{"train_examples": 90422, "image_size": 24, "parallel_block": false, "shared_expert": true, "pooling": "class_token", "learning_rate": 0.0031, "batch_size": 64, "decay_fraction": 0.4}
Rows from block 3 of a small multi-label image tagger, named by matrix and row number. Rows with one number within an expert belong to one neuron, the router's apart. Each number is 128 + 24 x the weight over its row's rms, rounded and kept within 0 to 255. All counts start at 0. Numbers have three digits each.
Before each expert's rows are labels from the 100 images, of 14976, where the router gives the expert most weight on average: "patch colour" is the nearest of a few named colours to the mean colour under the peak. Only what is clearly more common there than usual is listed. The data: photos of plants and fungi (iNaturalist). In brackets: how many of the 100.
# router: router (model.blocks.3.mlp.router.weight, 8x128), inputs 0-63
# up: expert up (model.blocks.3.mlp.up, 8x128x128), inputs 0-63
# down: expert down (model.blocks.3.mlp.down, 8x128x128, transposed), outputs 0-63

# expert 2
patch colour: black (26)
router.2:129135143109129143091121129079104126125125132125140126129152126126166121128126127128108150130124182104127176124132126121126153118127134108135112128128108149129053126094131134127127123181128121
up.1:128120123128128128128128128113113128128128128128128128128142128128128128128128128128128128128128130128128001128128128128128128128128128128127128128128128128128126128110128128128128128128128128
down.1:128157094128128128128128128128128128128128128128251128128128128128018128128128128128128128128128128128128128128128216128131128128128119128033128128128180128162128128128128128128128128128128128
up.2:128137131128128128128128128129160128128128128128128128128139128128128128128128128128128128128128122128128255128128128128128128128128128128129128128128128128128129128144128128128128128127128128
down.2:127127236128128128128128128128128128128128128128117128128128128128105128128128128128128128128128128128128128128128143128124128128128128128127128128128030128072128128128128128128128128128152128
up.3:128127126128128128128128128128004128128128128128128128128145128128128128128128128128128128128128154128128000128128128130128128128128128128124128128128128128128123128011128128128128128121128128
down.3:140124057128128128128128128128128128128128128128114128128128128128162128128128128128128128128128128128128128128128142128135128128128128128255128128132196128243128128128128128128128128128063128
up.4:128138130128128128128128128129011128128128128128128128128148128128128128128128128128128128128128154128128000128128128129128128128128128128125128128128128128128125128004128128128128128127128128
down.4:143127070128128128128128128128133128128128128128110128128128128128166128128128128128128128129128128128128128128128145128135128128128129128240128128131183128255128128128128128128128128128067128
up.5:128128121128128128128128128119000128128128128128128128128194128128128128128128128128128128128128151128128127128128128129128128128128128128122128128128128128128126128008128128128128128137128128
down.5:125129126128128128128128128128128128128128128128120128128128128128113128128128128128128128128128128128128128128128128128171128128128127128195128128128133128255128128128128128128128127128000128
up.6:128136131128128128128128128128184128128128128128128128128135128128128128128128128128128128128128122128128255128128128128128128128128128128130128128128128129128130128166128128128128128128128128
down.6:128125242128128128128128128128128128128128128128121128128128128128098128128128128128128128128128128128128128128128131128124128128128128128113128128128024128066128128128128128128128128128180128
up.7:128133131128128128128128128128211128128128128128128128128135128128128128128128128128128128128128125128128255128128128126128128128128128130131128128128128137128130128198128128128128128133128128
down.7:106127252128128128128128128128128128128128128128123128128128128128079128128128128128128128128128128128128128128128123128125128128128126128051128128121022128070128128128128128128128128128183128
up.8:128128119128128128128128128132143128128128128128128128128255128128128128128128128128128128128128107128128255128128128128128128128128128128127128128128128128128130128142128128128128128127128128
down.8:126135255128128128128128128128128128128128128128127128128128128128140128128128128128128128128128128128128128128128143128132128128128115128000128128128127128154128128128128128128128128128125128
up.9:128136132128128128128128128128206128128128128128128128128138128128128128128128128128128128128128123128128255128128128128128128128128128128131128128128128134128131128183128128128128128130128128
down.9:128123235128128128128128128128128128128128128128121128128128128128101128128128128128128128128128128128128128128128126128123128128128127128050128128125035128064128128128128128128128128128185128
up.10:128134131128128128128128128128192128128128128128128128128137128128128128128128128128128128128128124128128255128128128128128128128128128128131128128128128129128130128177128128128128128131128128
down.10:127123255128128128128128128128128128128128128128121128128128128128090128128128128128128128128128128128128128128128126128124128128128127128102128128124026128064128128128128128128128128128182128
up.11:128135134128128128128128128137139128128128128128128128128086128128128128128128128128128128128128136128128136128128128128128128128128128128127128128128128127128130128132128128128128128127128128
down.11:112112141128128128128128128128128128128128128128127128128128128128255128128128128128128128128128128128128128128128084128175128128128141128225128128128016128082128128128128128128128128128127128
up.13:128134131128128128128128128128217128128128128128128128128147128128128128128128128128128128128128123128128255128128128127128128128128128128131128128128128135128130128199128128128128128131128128
down.13:118127244128128128128128128128128128128128128128122128128128128128124128128128128128128128128128128128128128128128123128122128128128127128030128128121022128065128128128128128128128128128182128
up.14:128136132128128128128128128128210128128128128128128128128139128128128128128128128128128128128128124128128255128128128128128128128128128128131128128128128136128131128187128128128128128131128128
down.14:127124229128128128128128128128128128128128128128121128128128128128065128128128128128128128128128128128128128128128126128123128128128127128031128128125061128066128128128128128128128128128183128
up.15:128123128128128128128128128129135128128128128128128128128093128128128128128128128128128128128128130128128000128128128128128128128128128128126128128128128128128128128130128128128128128127128128
down.15:131136024128128128128128128128128128128128128128174128128128128128255128128128128128128128128128128128128128128128076128138128128128129128116128128128130128146128128128128128128128128128126128
up.16:128136136128128128128128128140142128128128128128128128128000128128128128128128128128128128128128151128128128128128128128128128128128128128127128128128128127128131128134128128128128128126128128
down.16:131099126128128128128128128128128128128128128128126128128128128128255128128128128128128128128128128128128128128128089128165128128128143128227128128128038128082128128128128128128128128128127128
up.17:128122126128128128128128128000129128128128128128128128128181128128128128128128128128128128128128173128128138128128128129128128128128128128128128128128128128128128128128128128128128128134128128
down.17:133229124128128128128128128128128128128128128128133128128128128128044128128128128128128128128128128128128128128128128128116128128128088128004128128128209128187128128128128128128128128128129128
up.18:128131130128128128128128128131186128128128128128128128128142128128128128128128128128128128128128126128128255128128128127128128128128128131132128128128128128128130128179128128128128128132128128
down.18:096128255128128128128128128128128128128128128128123128128128128128035128128128128128128128128128128128128128128128124128126128128128128128089128128120023128081128128128128128128128128128174128
up.19:128137130128128128128128128129012128128128128128128128128147128128128128128128128128128128128128155128128000128128128129128128128128128128125128128128128128128126128002128128128128128127128128
down.19:141126069128128128128128128128133128128128128128110128128128128128166128128128128128128128129128128128128128128128145128135128128128129128255128128131184128255128128128128128128128128128067128
up.20:128137131128128128128128128128175128128128128128128128128134128128128128128128128128128128128128122128128255128128128128128128128128128128130128128128128128128130128158128128128128128128128128
down.20:128126236128128128128128128128128128128128128128120128128128128128089128128128128128128128128128128128128128128128137128124128128128128128119128128128030128067128128128128128128128128128174128
up.21:128127125128128128128128128130000128128128128128128128128151128128128128128128128128128128128128148128128039128128128130128128128128128128124128128128128128128125128000128128128128128120128128
down.21:137124073128128128128128128128129128128128128128113128128128128128155128128128128128128128128128128128128128128128139128137128128128129128255128128132192128255128128128128128128128128128064128
up.22:128138132128128128128128128127193128128128128128128128128149128128128128128128128128128128128128124128128255128128128128128128128128128128132128128128128132128130128178128128128128128129128128
down.22:128124217128128128128128128128128128128128128128122128128128128128053128128128128128128128128128128128128128128128128128121128128128127128041128128128099128076128128128128128128128128128174128
up.23:128136132128128128128128128128200128128128128128128128128128128128128128128128128128128128128128125128128255128128128128128128128128128128131128128128128136128130128183128128128128128133128128
down.23:122125234128128128128128128128128128128128128128122128128128128128029128128128128128128128128128128128128128128128126128124128128128127128079128128125054128069128128128128128128128128128190128
up.24:128116117128128128128128128133114128128128128128128128128156128128128128128128128128128128128128000128128093128128128128128128128128128128126128128128128128128126128117128128128128128127128128
down.24:128156129128128128128128128128128128128128128128180128128128128128131128128128128128128128128128128128128128128128208128128128128128128128065128128128151128197128128128128128128128128128132128
up.25:128120134128128128128128128042153128128128128128128128128053128128128128128128128128128128128128228128128000128128128128128128128128128128128128128128128128128128128133128128128128128128128128
down.25:142186009128128128128128128128128128128128128128134128128128128128119128128128128128128128128128128128128128128128026128114128128128112128103128128128133128167128128128128128128128128128128128
up.26:128134132128128128128128128127214128128128128128128128128129128128128128128128128128128128128128125128128255128128128126128128128128128130130128128128128143128131128203128128128128128132128128
down.26:106127241128128128128128128128128128128128128128124128128128128128129128128128128128128128128128128128128128128128122128125128128128127128046128128120001128069128128128128128128128128128176128
up.27:128126122128128128128128128162177128128128128128128128128255128128128128128128128128128128128128008128128255128128128128128128128128128128126128128128128128128129128151128128128128128123128128
down.27:127126236128128128128128128128128128128128128128123128128128128128255128128128128128128128128128128128128128128128122128131128128128144128128128128128085128124128128128128128128128128128128128
up.28:128134128128128128128128128130011128128128128128128128128147128128128128128128128128128128128128146128128099128128128129128128128128128128124128128128128128128126128000128128128128128120128128
down.28:128125094128128128128128128128131128128128128128117128128128128128156128128128128128128128128128128128128128128128145128139128128128129128255128128130164128255128128128128128128128128128071128
up.29:128136134128128128128128128140131128128128128128128128128000128128128128128128128128128128128128179128128127128128128128128128128128128128125128128128128126128130128130128128128128128127128128
down.29:131088126128128128128128128128128128128128128128127128128128128128255128128128128128128128128128128128128128128128081128165128128128145128255128128128077128099128128128128128128128128128126128
up.30:128135132128128128128128128128216128128128128128128128128136128128128128128128128128128128128128124128128255128128128128128128128128128128131128128128128139128130128197128128128128128133128128
down.30:121125229128128128128128128128128128128128128128122128128128128128075128128128128128128128128128128128128128128128125128123128128128127128020128128123047128071128128128128128128128128128183128
up.31:128135131128128128128128128128200128128128128128128128128132128128128128128128128128128128128128123128128255128128128128128128128128128128130128128128128133128130128180128128128128128130128128
down.31:128123248128128128128128128128128128128128128128121128128128128128107128128128128128128128128128128128128128128128126128124128128128128128078128128124019128064128128128128128128128128128186128
up.32:128135133128128128128128128128217128128128128128128128128127128128128128128128128128128128128128125128128255128128128127128128128128128129131128128128128141128130128199128128128128128134128128
down.32:115125239128128128128128128128128128128128128128123128128128128128058128128128128128128128128128128128128128128128125128125128128128127128055128128121029128069128128128128128128128128128192128

# expert 7
patch colour: grey (87)
router.7:126178189131126149099111128146092126130117139128137124120117129128154127130128128128138127124129163123121161125144128178128128125127134163131103129126161138129189129108141120128128135129132124
up.0:128049095128128127128128128000185128128128128128128128128179128128128128128128128128128131128128131128128145128128128135128128128128128124109134128128090114128099128129128128128128128157128128
down.0:151125086128128128128128128128129128128128128128128128128128128128132128128128128128128128128128128128128128128128131128123128128128150128238128128131155128137128128128128128128128130128108128
up.1:128255204128128128128128128227038128128128128128129128128163128128128128128128128128128126128128136128128131128128128128128128128128128129143126128128134130128163128089128128128128128127128128
down.1:092132180128128128128128128128127128128128128128128128128128128128122128128128128128128128128128128128128128128128120128129128128128112128000128128128020128140128128128128128128128127128126128
up.2:128080095128128128128128128000157128128128128128128128128255128128128128128128128128128128128128130128128195128128128131128128128128128126116131128128101122128104128127128128128128128154128128
down.2:156124102128128128128128128128129128128128128128128128128128128128104128128128128128128128128128128128128128128128128128117128128128142128225128128135151128185128128128128128128128130128098128
up.3:128222204128128128128128128255030128128128128128128128128146128128128128128128128128128127128128133128128130128128128128128128128128128129142125128128138128128164128083128128128128128115128128
down.3:095133185128128128128128128128126128128128128128128128128128128128123128128128128128128128128128128128128128128128119128138128128128113128000128128127000128137128128128128128128128127128126128
up.4:128143166127128133126127128221128128128128130128128128127105128128132128128128128128130128128128090122128118128128128173128128130128128163143111128128149136128186128167128128128128130126128128
down.4:107128176128128132128128128128127128128128128127128128128127128128128127128128128128128128130128128128128128128128128128129130128128124128123128128127246128128128128128128128125128126128156128
up.5:128000056128128128128128128018205128128128128128128128128117128128128128128128128128128130128128129128128126128128128128128128128128128065111127128128120128128109128158128128128128128128128128
down.5:196123057128128128128128128128130128128128128128128128128128128128134128128128128128128128128128128128128128128128134128112128128128134128183128128128245128111128128128128128128128128128127128
up.6:128055096128128127128128128000186128128128128128128128128193128128128128128128128128128131128128130128128148128128128136128128128128128126110133128128091115128100128130128128128128128158128128
down.6:151125086128128128128128128128129128128128128128128128128128128128132128128128128128128128128128128128128128128128131128123128128128151128239128128131155128142128128128128128128128130128107128
up.7:128049052128128128128128128000227128128128128128128128128103128128128128128128128128128131128128125128128149128128128128128128128128128078108127128128121129128105128167128128128128128128128128
down.7:158124067128128128128128128128130128128128128128128128128128128128135128128128128128128128128128128128128128128128138128118128128128147128255128128128242128115128128128128128128128128128142128
up.8:128235206128128128128128128249036128128128128128128128128135128128128128128128128128128128128128135128128129128128128128128128128128128129145125128128139131128173128092128128128128128085128128
down.8:098131170128128128128128128128127128128128128128128128128128128128123128128128128128128128128128128128128128128128123128132128128128105128000128128126061128135128128128128128128128127128128128
up.9:128048084128128128128128128000191128128128128128128128128134128128128128128128128128128128128128132128128159128128128128128128128128128128119132128128113128128102128138128128128128128144128128
down.9:173122098128128128128128128128130128128128128128128128128128128128134128128128128128128128128128128128128128128128136128101128128128146128232128128131188128151128128128128128128128130128123128
up.10:128212217128128128128128128249018128128128128128128128128144128128128128128128128128128127128128136128128130128128128128128128128128128129150128128128133131128173128076128128128128128128128128
down.10:100132167128128128128128128128127128128128128128128128128128128128124128128128128128128128128128128128128128128128123128136128128128114128000128128128022128138128128128128128128128127128127128
up.11:128032073128128128128128128000214128128128128128128128128123128128128128128128128128128129128128127128128133128128128128128128128128128127118131128128112128128099128156128128128128128128128128
down.11:165123077128128128128128128128130128128128128128128128128128128128134128128128128128128128128128128128128128128128138128119128128128146128255128128128211128121128128128128128128128130128127128
up.12:128255202128128128128128128128083128128128128128128128128255128128128128128128128128128127128128128128128129128128128128128128128128128133138130128128128128128145128107128128128128128128128128
down.12:107133168128128128128128128128127128128128128128127128128128128128147128128128128128128128128128128128128128128128113128118128128128125128015128128130037128148128128128128128128128128128123128
up.13:128077097128128127128128128000159128128128128128128128128255128128128128128128128128128130128128132128128176128128128137128128128128128125112133128128093119128104128127128128128128128157128128
down.13:149126091128128128128128128128129128128128128128128128128128128128122128128128128128128128128128128128128128128128128128125128128128144128221128128134141128185128128128128128128128130128093128
up.14:128255167128128128128128128172093128128128128128128128128255128128128128128128128128128127128128131128128143128128128127128128128128128129128129128128128126128134128107128128128128128128128128
down.14:073134172128128128128128128128127128128128128128129128128128128128134128128128128128128128128128128128128128128128117128127128128128126128000128128131056128148128128128128128128128128128122128
up.15:128226179128128128128128128217027128128128128128131128128139128128128128128128128128128121128128133128128131128128128128128128128128128130141123128128150143128154128092128128128128128057128128
down.15:113130200128128128128128128128127128128128128128128128128128128128124128128128128128128128128128128128128128128128119128129128128128097128000128128124038128137128128128128128128128127128127128
up.16:128135153127128133125126128248128128128128131128128128127095128128132128128128128128129128128128096121128116128128128171128128128128128143136114128128152133128166128193128128128128130126128128
down.16:104128193128128130128128128128127128128128128127128128128127128128128127128128128128128128130128128128128128128128128128128130128128124128124128128127255128128128128128128128125128126128155128
up.17:128234185128128128128128128215041128128128128128129128128133128128128128128128128128128125128128132128128128128128128128128128128128128129144122128128157150128167128101128128128128128048128128
down.17:103132198128128128128128128128127128128128128128128128128128128128123128128128128128128128128128128128128128128128118128132128128128098128000128128124052128139128128128128128128128127128129128
up.18:128137133128128128128128128138066128128128128128128128128225128128128128128128128128128125128128155128128132128128128000128128128128128129151129128128128130128149128122128128128128128128128128
down.18:128134152128128128128128128128128128128128128128105128128128128128000128128128128128128128128128128128128128128128074128121128128128095128084128128128014128139128128128128128128128128128100128
up.19:128049091128128127128128128019163128128128128128128128128130128128128128128128128128128131128128135128128133128128128132128128128128128125116134128128097117128109128128128128128128128142128128
down.19:158118085128128128128128128128129128128128128128128128128128128128134128128128128128128128128128128128128128128128131128121128128128143128184128128131199128125128128128128128128128131128094128
up.20:128000084128128128129128128057179128128128128128128128128005128128128128128128128128128130128128126128128113128128128132128128128128128091117131128128105093128099128141128128128128128134128128
down.20:164120072128128128128128128128129128128128128128127128128128128128128128128128128128128128128128128128128128128128140128126128128128130128175128128128216128085128128128128128128128129128126128
up.21:128255141128128128128128128136098128128128128128128128128255128128128128128128128128128127128128129128128157128128128128128128128128128130129129128128128127128135128102128128128128128124128128
down.21:097135165128128128128128128128127128128128128128129128128128128128151128128128128128128128128128128128128128128128101128123128128128127128065128128130103128198128128128128128128128128128116128
up.22:128225208128128128128128128213064128128128128128128128128255128128128128128128128128128127128128130128128136128128128128128128128128128129129127128128129128128151128103128128128128128128128128
down.22:071137178128128128128128128128126128128128128128128128128128128128128128128128128128128128128128128128128128128128122128153128128128125128000128128130009128143128128128128128128128128128129128
up.23:128255180128128128128128128221029128128128128128131128128159128128128128128128128128128119128128136128128136128128128128128128128128128130141124128128146145128148128090128128128128128102128128
down.23:091131200128128128128128128128128128128128128128128128128128128128124128128128128128128128128128128128128128128128118128127128128128106128032128128126000128140128128128128128128128127128125128
up.24:128025081128128128128128128000194128128128128128127128128044128128128128128128128128128131128128124128128132128128128129128128128128128127118129128128122128128119128145128128128128128132128128
down.24:145123047128128128128128128128130128128128128128127128128128128128136128128128128128128128128128128128128128128128139128131128128128145128196128128128255128113128128128128128128128129128139128
up.25:128253201128128128128128128229066128128128128128128128128251128128128128128128128128128128128128131128128131128128128128128128128128128133130130128128129126128145128101128128128128128128128128
down.25:065137172128128128128128128128126128128128128128128128128128128128131128128128128128128128128128128128128128128128124128140128128128125128000128128130035128147128128128128128128128128128129128
up.26:128238142128128128128128128129093128128128128128128128128255128128128128128128128128128128128128127128128175128128128128128128128128128128127128128128128126128130128097128128128128128119128128
down.26:114142141128128128128128128128128128128128128128128128128128128128151128128128128128128128128128128128128128128128114128131128128128135128069128128130124128208128128128128128128128128128107128
up.27:128018069128128128128128128000241128128128128128126128128105128128128128128128128128128133128128120128128126128128128128128128128128128127112129128128122128128114128161128128128128128131128128
down.27:158124065128128128128128128128129128128128128128128128128128128128134128128128128128128128128128128128128128128128139128130128128128156128255128128128255128117128128128128128128128128128135128
up.28:128022059128128128128128128007255128128128128128128128128125128128128128128128128128128133128128113128128147128128128128128128128128128127116132128128106126128098128146128128128128128151128128
down.28:148125078128128128128128128128129128128128128128128128128128128128137128128128128128128128128128128128128128128128137128128128128128155128255128128128235128119128128128128128128128129128127128
up.29:128045086128128128128128128000189128128128128128128128128127128128128128128128128128128128128128130128128132128128128128128128128128128128114132128128103125128103128142128128128128128147128128
down.29:165122087128128128128128128128130128128128128128127128128128128128134128128128128128128128128128128128128128128128136128111128128128145128226128128130211128128128128128128128128128131128125128
up.30:128046036128128128128128128000239128128128128128128128128129128128128128128128128128128128128128127128128183128128128128128128128128128075107127128128127129128098128157128128128128128128128128
down.30:176122086128128128128128128128130128128128128128128128128128128128134128128128128128128128128128128128128128128128133128103128128128149128255128128128232128133128128128128128128128128128128128

# expert 4
patch colour: grey (88)
router.4:130124088138128110171166135101200132135147130127142117123071120129095132129126116125137082133136156158127130134091127098127118126129132120149149128127114091129084128192111130128129121097133143
up.0:128099116128128128129128128130094128128128128128128128128143128128128128128128128128128132128128120127128255128128128130128128128128128128130128128128128150128188128098128128128128128138128128
down.0:143082102128128128128128128128128128128128128128150128128128128128202128128128128128128128128128128128128128128128147128103128128128113128179128128128109128104128128128128128128128128128150128
up.1:128146168128128128128128128095137128128128128128129128128179128128128128128128128128128128128128255128128130128128128127128128128128128128150123128128129160128142128140128128128128128149128128
down.1:086131123128128128128128128128128128128128128128000128128128128128205128128128128128128128128128128128128128128128129128132128128128112128127128128130127128117128128128128128128128128128152128
up.2:128139133128128128128128128120142128128128128128128128128048128128128128128128128128128126128128072129128121128128128139128128128128128128126128128128128144128125128135128128128128128129128128
down.2:063162184128128128128128128128127128128128128128137128128128128128095128128128128128128128128128128128128128128128093128148128128128128128120128128128111128185128128128128128128128128128053128
up.3:128128128128128128128128128092131128128128128128132128128129128128119128128128128128128126128128130128128141128128128128128129128128128128255128128128130131128133128138112128128128128208128128
down.3:100183131128128128128128128128129128128128128128129128128130128128255125129128128128128128129128126128128128128128131126128129128128124128123128128125105128132128128129128130127128126130123128
up.4:128117106128128128128128128087102128128128128128127128128199128128128128128128128128128131128128137128128202128128128122128128128128128127128128128128128123128139128108128128128128128141128128
down.4:198135083128128128128128128128127128128128128128149128128128128128173128128128128128128128128128128128128128128128131128092128128128123128130128128105119128126128128128128128128128128128137128
up.5:128131114128128128128128128143146128128128128128130128128115128128128128128128128128128121128128170129128108128128128168128127128128128128121128128128128071128079128137128128128128128116128128
down.5:000218135128128128128128128128128128128128128128244128128128128128198128128128128128128128128128128128128128128128123128152128128128123128134128128127068128187128128128128128128128128128089128
up.6:128116156128128128128128128108127128128128128128129128128048128128128128128128128128128128128128029128128126128128128118128128128128128128133128128128128128128152128133128128128128128068128128
down.6:130125131128128128128128128128128128128128128128117128128128128128093128128128128128128128128128128128128128128128142128124128128128143128120128128137235128069128128128128128128128128128123128
up.7:128143120128128128128128128132115128128128128128128128128182128128128128128128128128128128128128255128128226128128128134128128128128128128128128128128128130128102128110128128128128128144128128
down.7:125243126128128128128128128128128128128128128128157128128128128128213128128128128128128128128128128128128128128128118128127128128128066128136128128100065128167128128128128128128128128128128128
up.8:128143100128128128127128128148136128128128128128128128128139128128128128128128128128128125128128196130128128128128128135128128128128128128114128128128128093128077128130128128128128128106128128
down.8:098201164128128128128128128128128128128128128128255128128128128128161128128128128128128128128128128128128128128128097128155128128128122128122128128128060128193128128128128128128128128128078128
up.9:127141146134128129127128128028224128128128128128126128128008128128127128128128128128128127127128130129127105128128128127128127128128129128188127128128128129128128128240122128128128128130128128
down.9:108232151128130128128128128128124128128128128131128128128126128128128127128128128128128128129128128128128128128128038128248128128128129128040128128131136128175128128127128128128128121127125128
up.11:128102141128128128128128128129129128128128128128129128128089128128128128128128128128128132128128000128128130128128128103128130128128128128129128128128128126128193128138128128128128128106128128
down.11:143000128128128128128128128128128128128128128128123128128128128128067128128128128128128128128128128128128128128128144128118128128128182128121128128135235128059128128128128128128128128128164128
up.12:128123142128128128128128128255145128128128128128128128128088128128128128128128128128128128128128048129128076128128128152128128128128128128128123128128128106128140128149128128128128128107128128
down.12:078064146128128128128128128128128128128128128128119128128128128128093128128128128128128128128128128128128128128128139128158128128128134128151128128145125128214128128128128128128128128128127128
up.13:128173134128128128127128128116134128128128128128128128128062128128128128128128128128128121128128255130128115128128128142128127128128128129128128128128128147128072128131128128128128128145128128
down.13:107255140128128128128128128128128128128128128128133128128128128128127128128128128128128128128128128128128128128128104128156128128128123128129128128129101128164128128128128128128128128128058128
up.14:128140131128128128128128128000115128128128128128129128128157128128128128128128128128128128128128237128128167128128128100128128128128128128123128128128128148128089128117128128128128128128128128
down.14:255162123128128128128128128128128128128128128128105128128128128128132128128128128128128128128128128128128128128128119128128128128128141128045128128128191128022128128128128128128128128128124128
up.16:128128124128128128128128128097120128128128128128189128128153128128128128128128128128128128128128242128128254128128128119128128128128128128115128128128128133128127128119128128128128128121128128
down.16:172224118128128128128128128128128128128128128128182128128128128128195128128128128128128128128128128128128128128128127128126128128128124128113128128090255128065128128128128128128128128128124128
up.17:128139130128128128119128128127129128128128128128129128128122128128123129128128128128128105128128132128128129128128128139128128128128128128230128128128135128128128128130120128128128128127128128
down.17:125131126128128127128128129128123128128128128128208128128129128132255127128128128128128128129128126127128128128128129128129128128128190128128128128131112128175128128128128128129128127128128128
up.19:127130135136128129127128128010220128128128128128129128128055128128126127128128128128128127127128132129126125128128128127128127128128129136187127128128127131128127128241125128128128129132128128
down.19:124158139128132128128128128128121128128128128131128128128124128128128128127128128128128128128128128128128128128128000128217128128128131128000128128130143128124128128127128128127128120127126128
up.20:128104148128128128128128128128127128128128128128129128128084128128128128128128128128128131128128024128128177128128128109128131128128128128131128128128128128128213128134128128128128128072128128
down.20:138036129128128128128128128128128128128128128128124128128128128128096128128128128128128128128128128128128128128128137128122128128128137128122128128139255128070128128128128128128128128128138128
up.22:128126121128128128128128128103124128128128128128148128128172128128128128128128128128128128128128255128128138128128128126128128128128128128142128128128128135128128128131128128128128128151128128
down.22:120124110128128128128128128128127128128128128128000128128128128128252128128128128128128128128128128128128128128128130128117128128128083128128128128128143128118128128128128128128128128128168128
up.23:128093107128128128129128128052111128128128128128126128128177128128128128128128128128128134128128000126128138128128128110128128128128128127128131128128128121128126128115128128128128128140128128
down.23:254032120128128128128128128128128128128128128128133128128128128128101128128128128128128128128128128128128128128128126128100128128128255128122128128127128128100128128128128128128128128128128128
up.24:128092111128128128128128128125137128128128128128128128128134128128128128128128128128128124128128179128128147128128128146128126128128128128128128128128128063128112128133128128128128128128128128
down.24:045146131128128128128128128128128128128128128128102128128128128128215128128128128128128128128128128128128128128128118128154128128128109128135128128113064128234128128128128128128128128128132128
up.25:128125117128128128128128128206134128128128128128129128128136128128128128128128128128128126128128159128128111128128128146128124128128128127123128128128127106128119128131128128128128128123128128
down.25:019149125128128128128128128128128128128128128128123128128128128128198128128128128128128128128128128128128128128128136128129128128128101128149128128118000128213128128128128128128128128128130128
up.26:128140159128128128128128128105132128128128128128128128128146128128128128128128128128128128128128255128128134128128128124128128128128128128147124128128129086128147128134128128128128128144128128
down.26:094108121128128128128128128128128128128128128128000128128128128128155128128128128128128128128128128128128128128128128128131128128128095128128128128132128128117128128128128128128128128128135128
up.27:128074100128128128129128128190127128128128128128128128128106128128128128128128128128128128128128000127128128128128128102128128128128128128085128128128128068128117128128128128128128128080128128
down.27:225126131128128128128128128128128128128128128128156128128128128128011128128128128128128128128128128128128128128128159128102128128128154128110128128126164128085128128128128128128128128128123128
up.28:128137127128128128128128128140135128128128128128129128128000128128128128128128128128128123128128089128128125128128128178128128128128128128124128128128128129128121128130128128128128128123128128
down.28:090197160128128128128128128128128128128128128128226128128128128128087128128128128128128128128128128128128128128128104128152128128128117128131128128128136128206128128128128128128128128128011128
up.29:128143130128128128128128128123128128128128128128140128128142128128128128128128128128128126128128255129128202128128128141128128128128128129127127128128128255128129128124128128128128128131128128
down.29:060255129128128128128128128128128128128128128128119128128128128128252128128128128128128128128128128128128128128128111128148128128128004128136128128122105128165128128128128128128128128128133128
up.30:128128131128128128128128128129133128128128128128128128128099128128128128128128128128128128128128000128128127128128128129128128128128128128128128128128128127128134128133128128128128128119128128
down.30:139081141128128128128128128128128128128128128128166128128128128128000128128128128128128128128128128128128128128128125128131128128128255128119128128128150128114128128128128128128128128128123128
up.32:128086125128128128128128128145119128128128128128129128128147128128128128128128128128128132128128000127128146128128128104128130128128128127128128128128128123128225128126128128128128128096128128
down.32:143000128128128128128128128128128128128128128128130128128128128128129128128128128128128128128128128128128128128128148128113128128128131128123128128128161128075128128128128128128128128128167128
up.33:128127127128128128128128128132122128128128128128128128128121128128128128128128128128128134128128000127128153128128128102128130128128128125129128128128128151128183128126128128128128128128128128
down.33:167009127128128128128128128128128128128128128128135128128128128128063128128128128128128128128128128128128128128128140128117128128128140128123128128129160128074128128128128128128128128128195128
up.34:128121076128128128128128128152102128128128128128126128128200128128128128128128128128128129128128090128128188128128128128128128128128128127124134128128128114128110128087128128128128128128128128
down.34:162137131128128128128128128128128128128128128128255128128128128128127128128128128128128128128128128128128128128128127128123128128128130128131128128119078128142128128128128128128128128128128128
up.36:128128085128128128128128128124121128128128128128127128128214128128128128128128128128128128128128187128128143128128128136128128128128128128126128128128128096128071128117128128128128128191128128
down.36:128136125128128128128128128128128128128128128128175128128128128128187128128128128128128128128128128128128128128128108128126128128128112128126128128104000128210128128128128128128128128128130128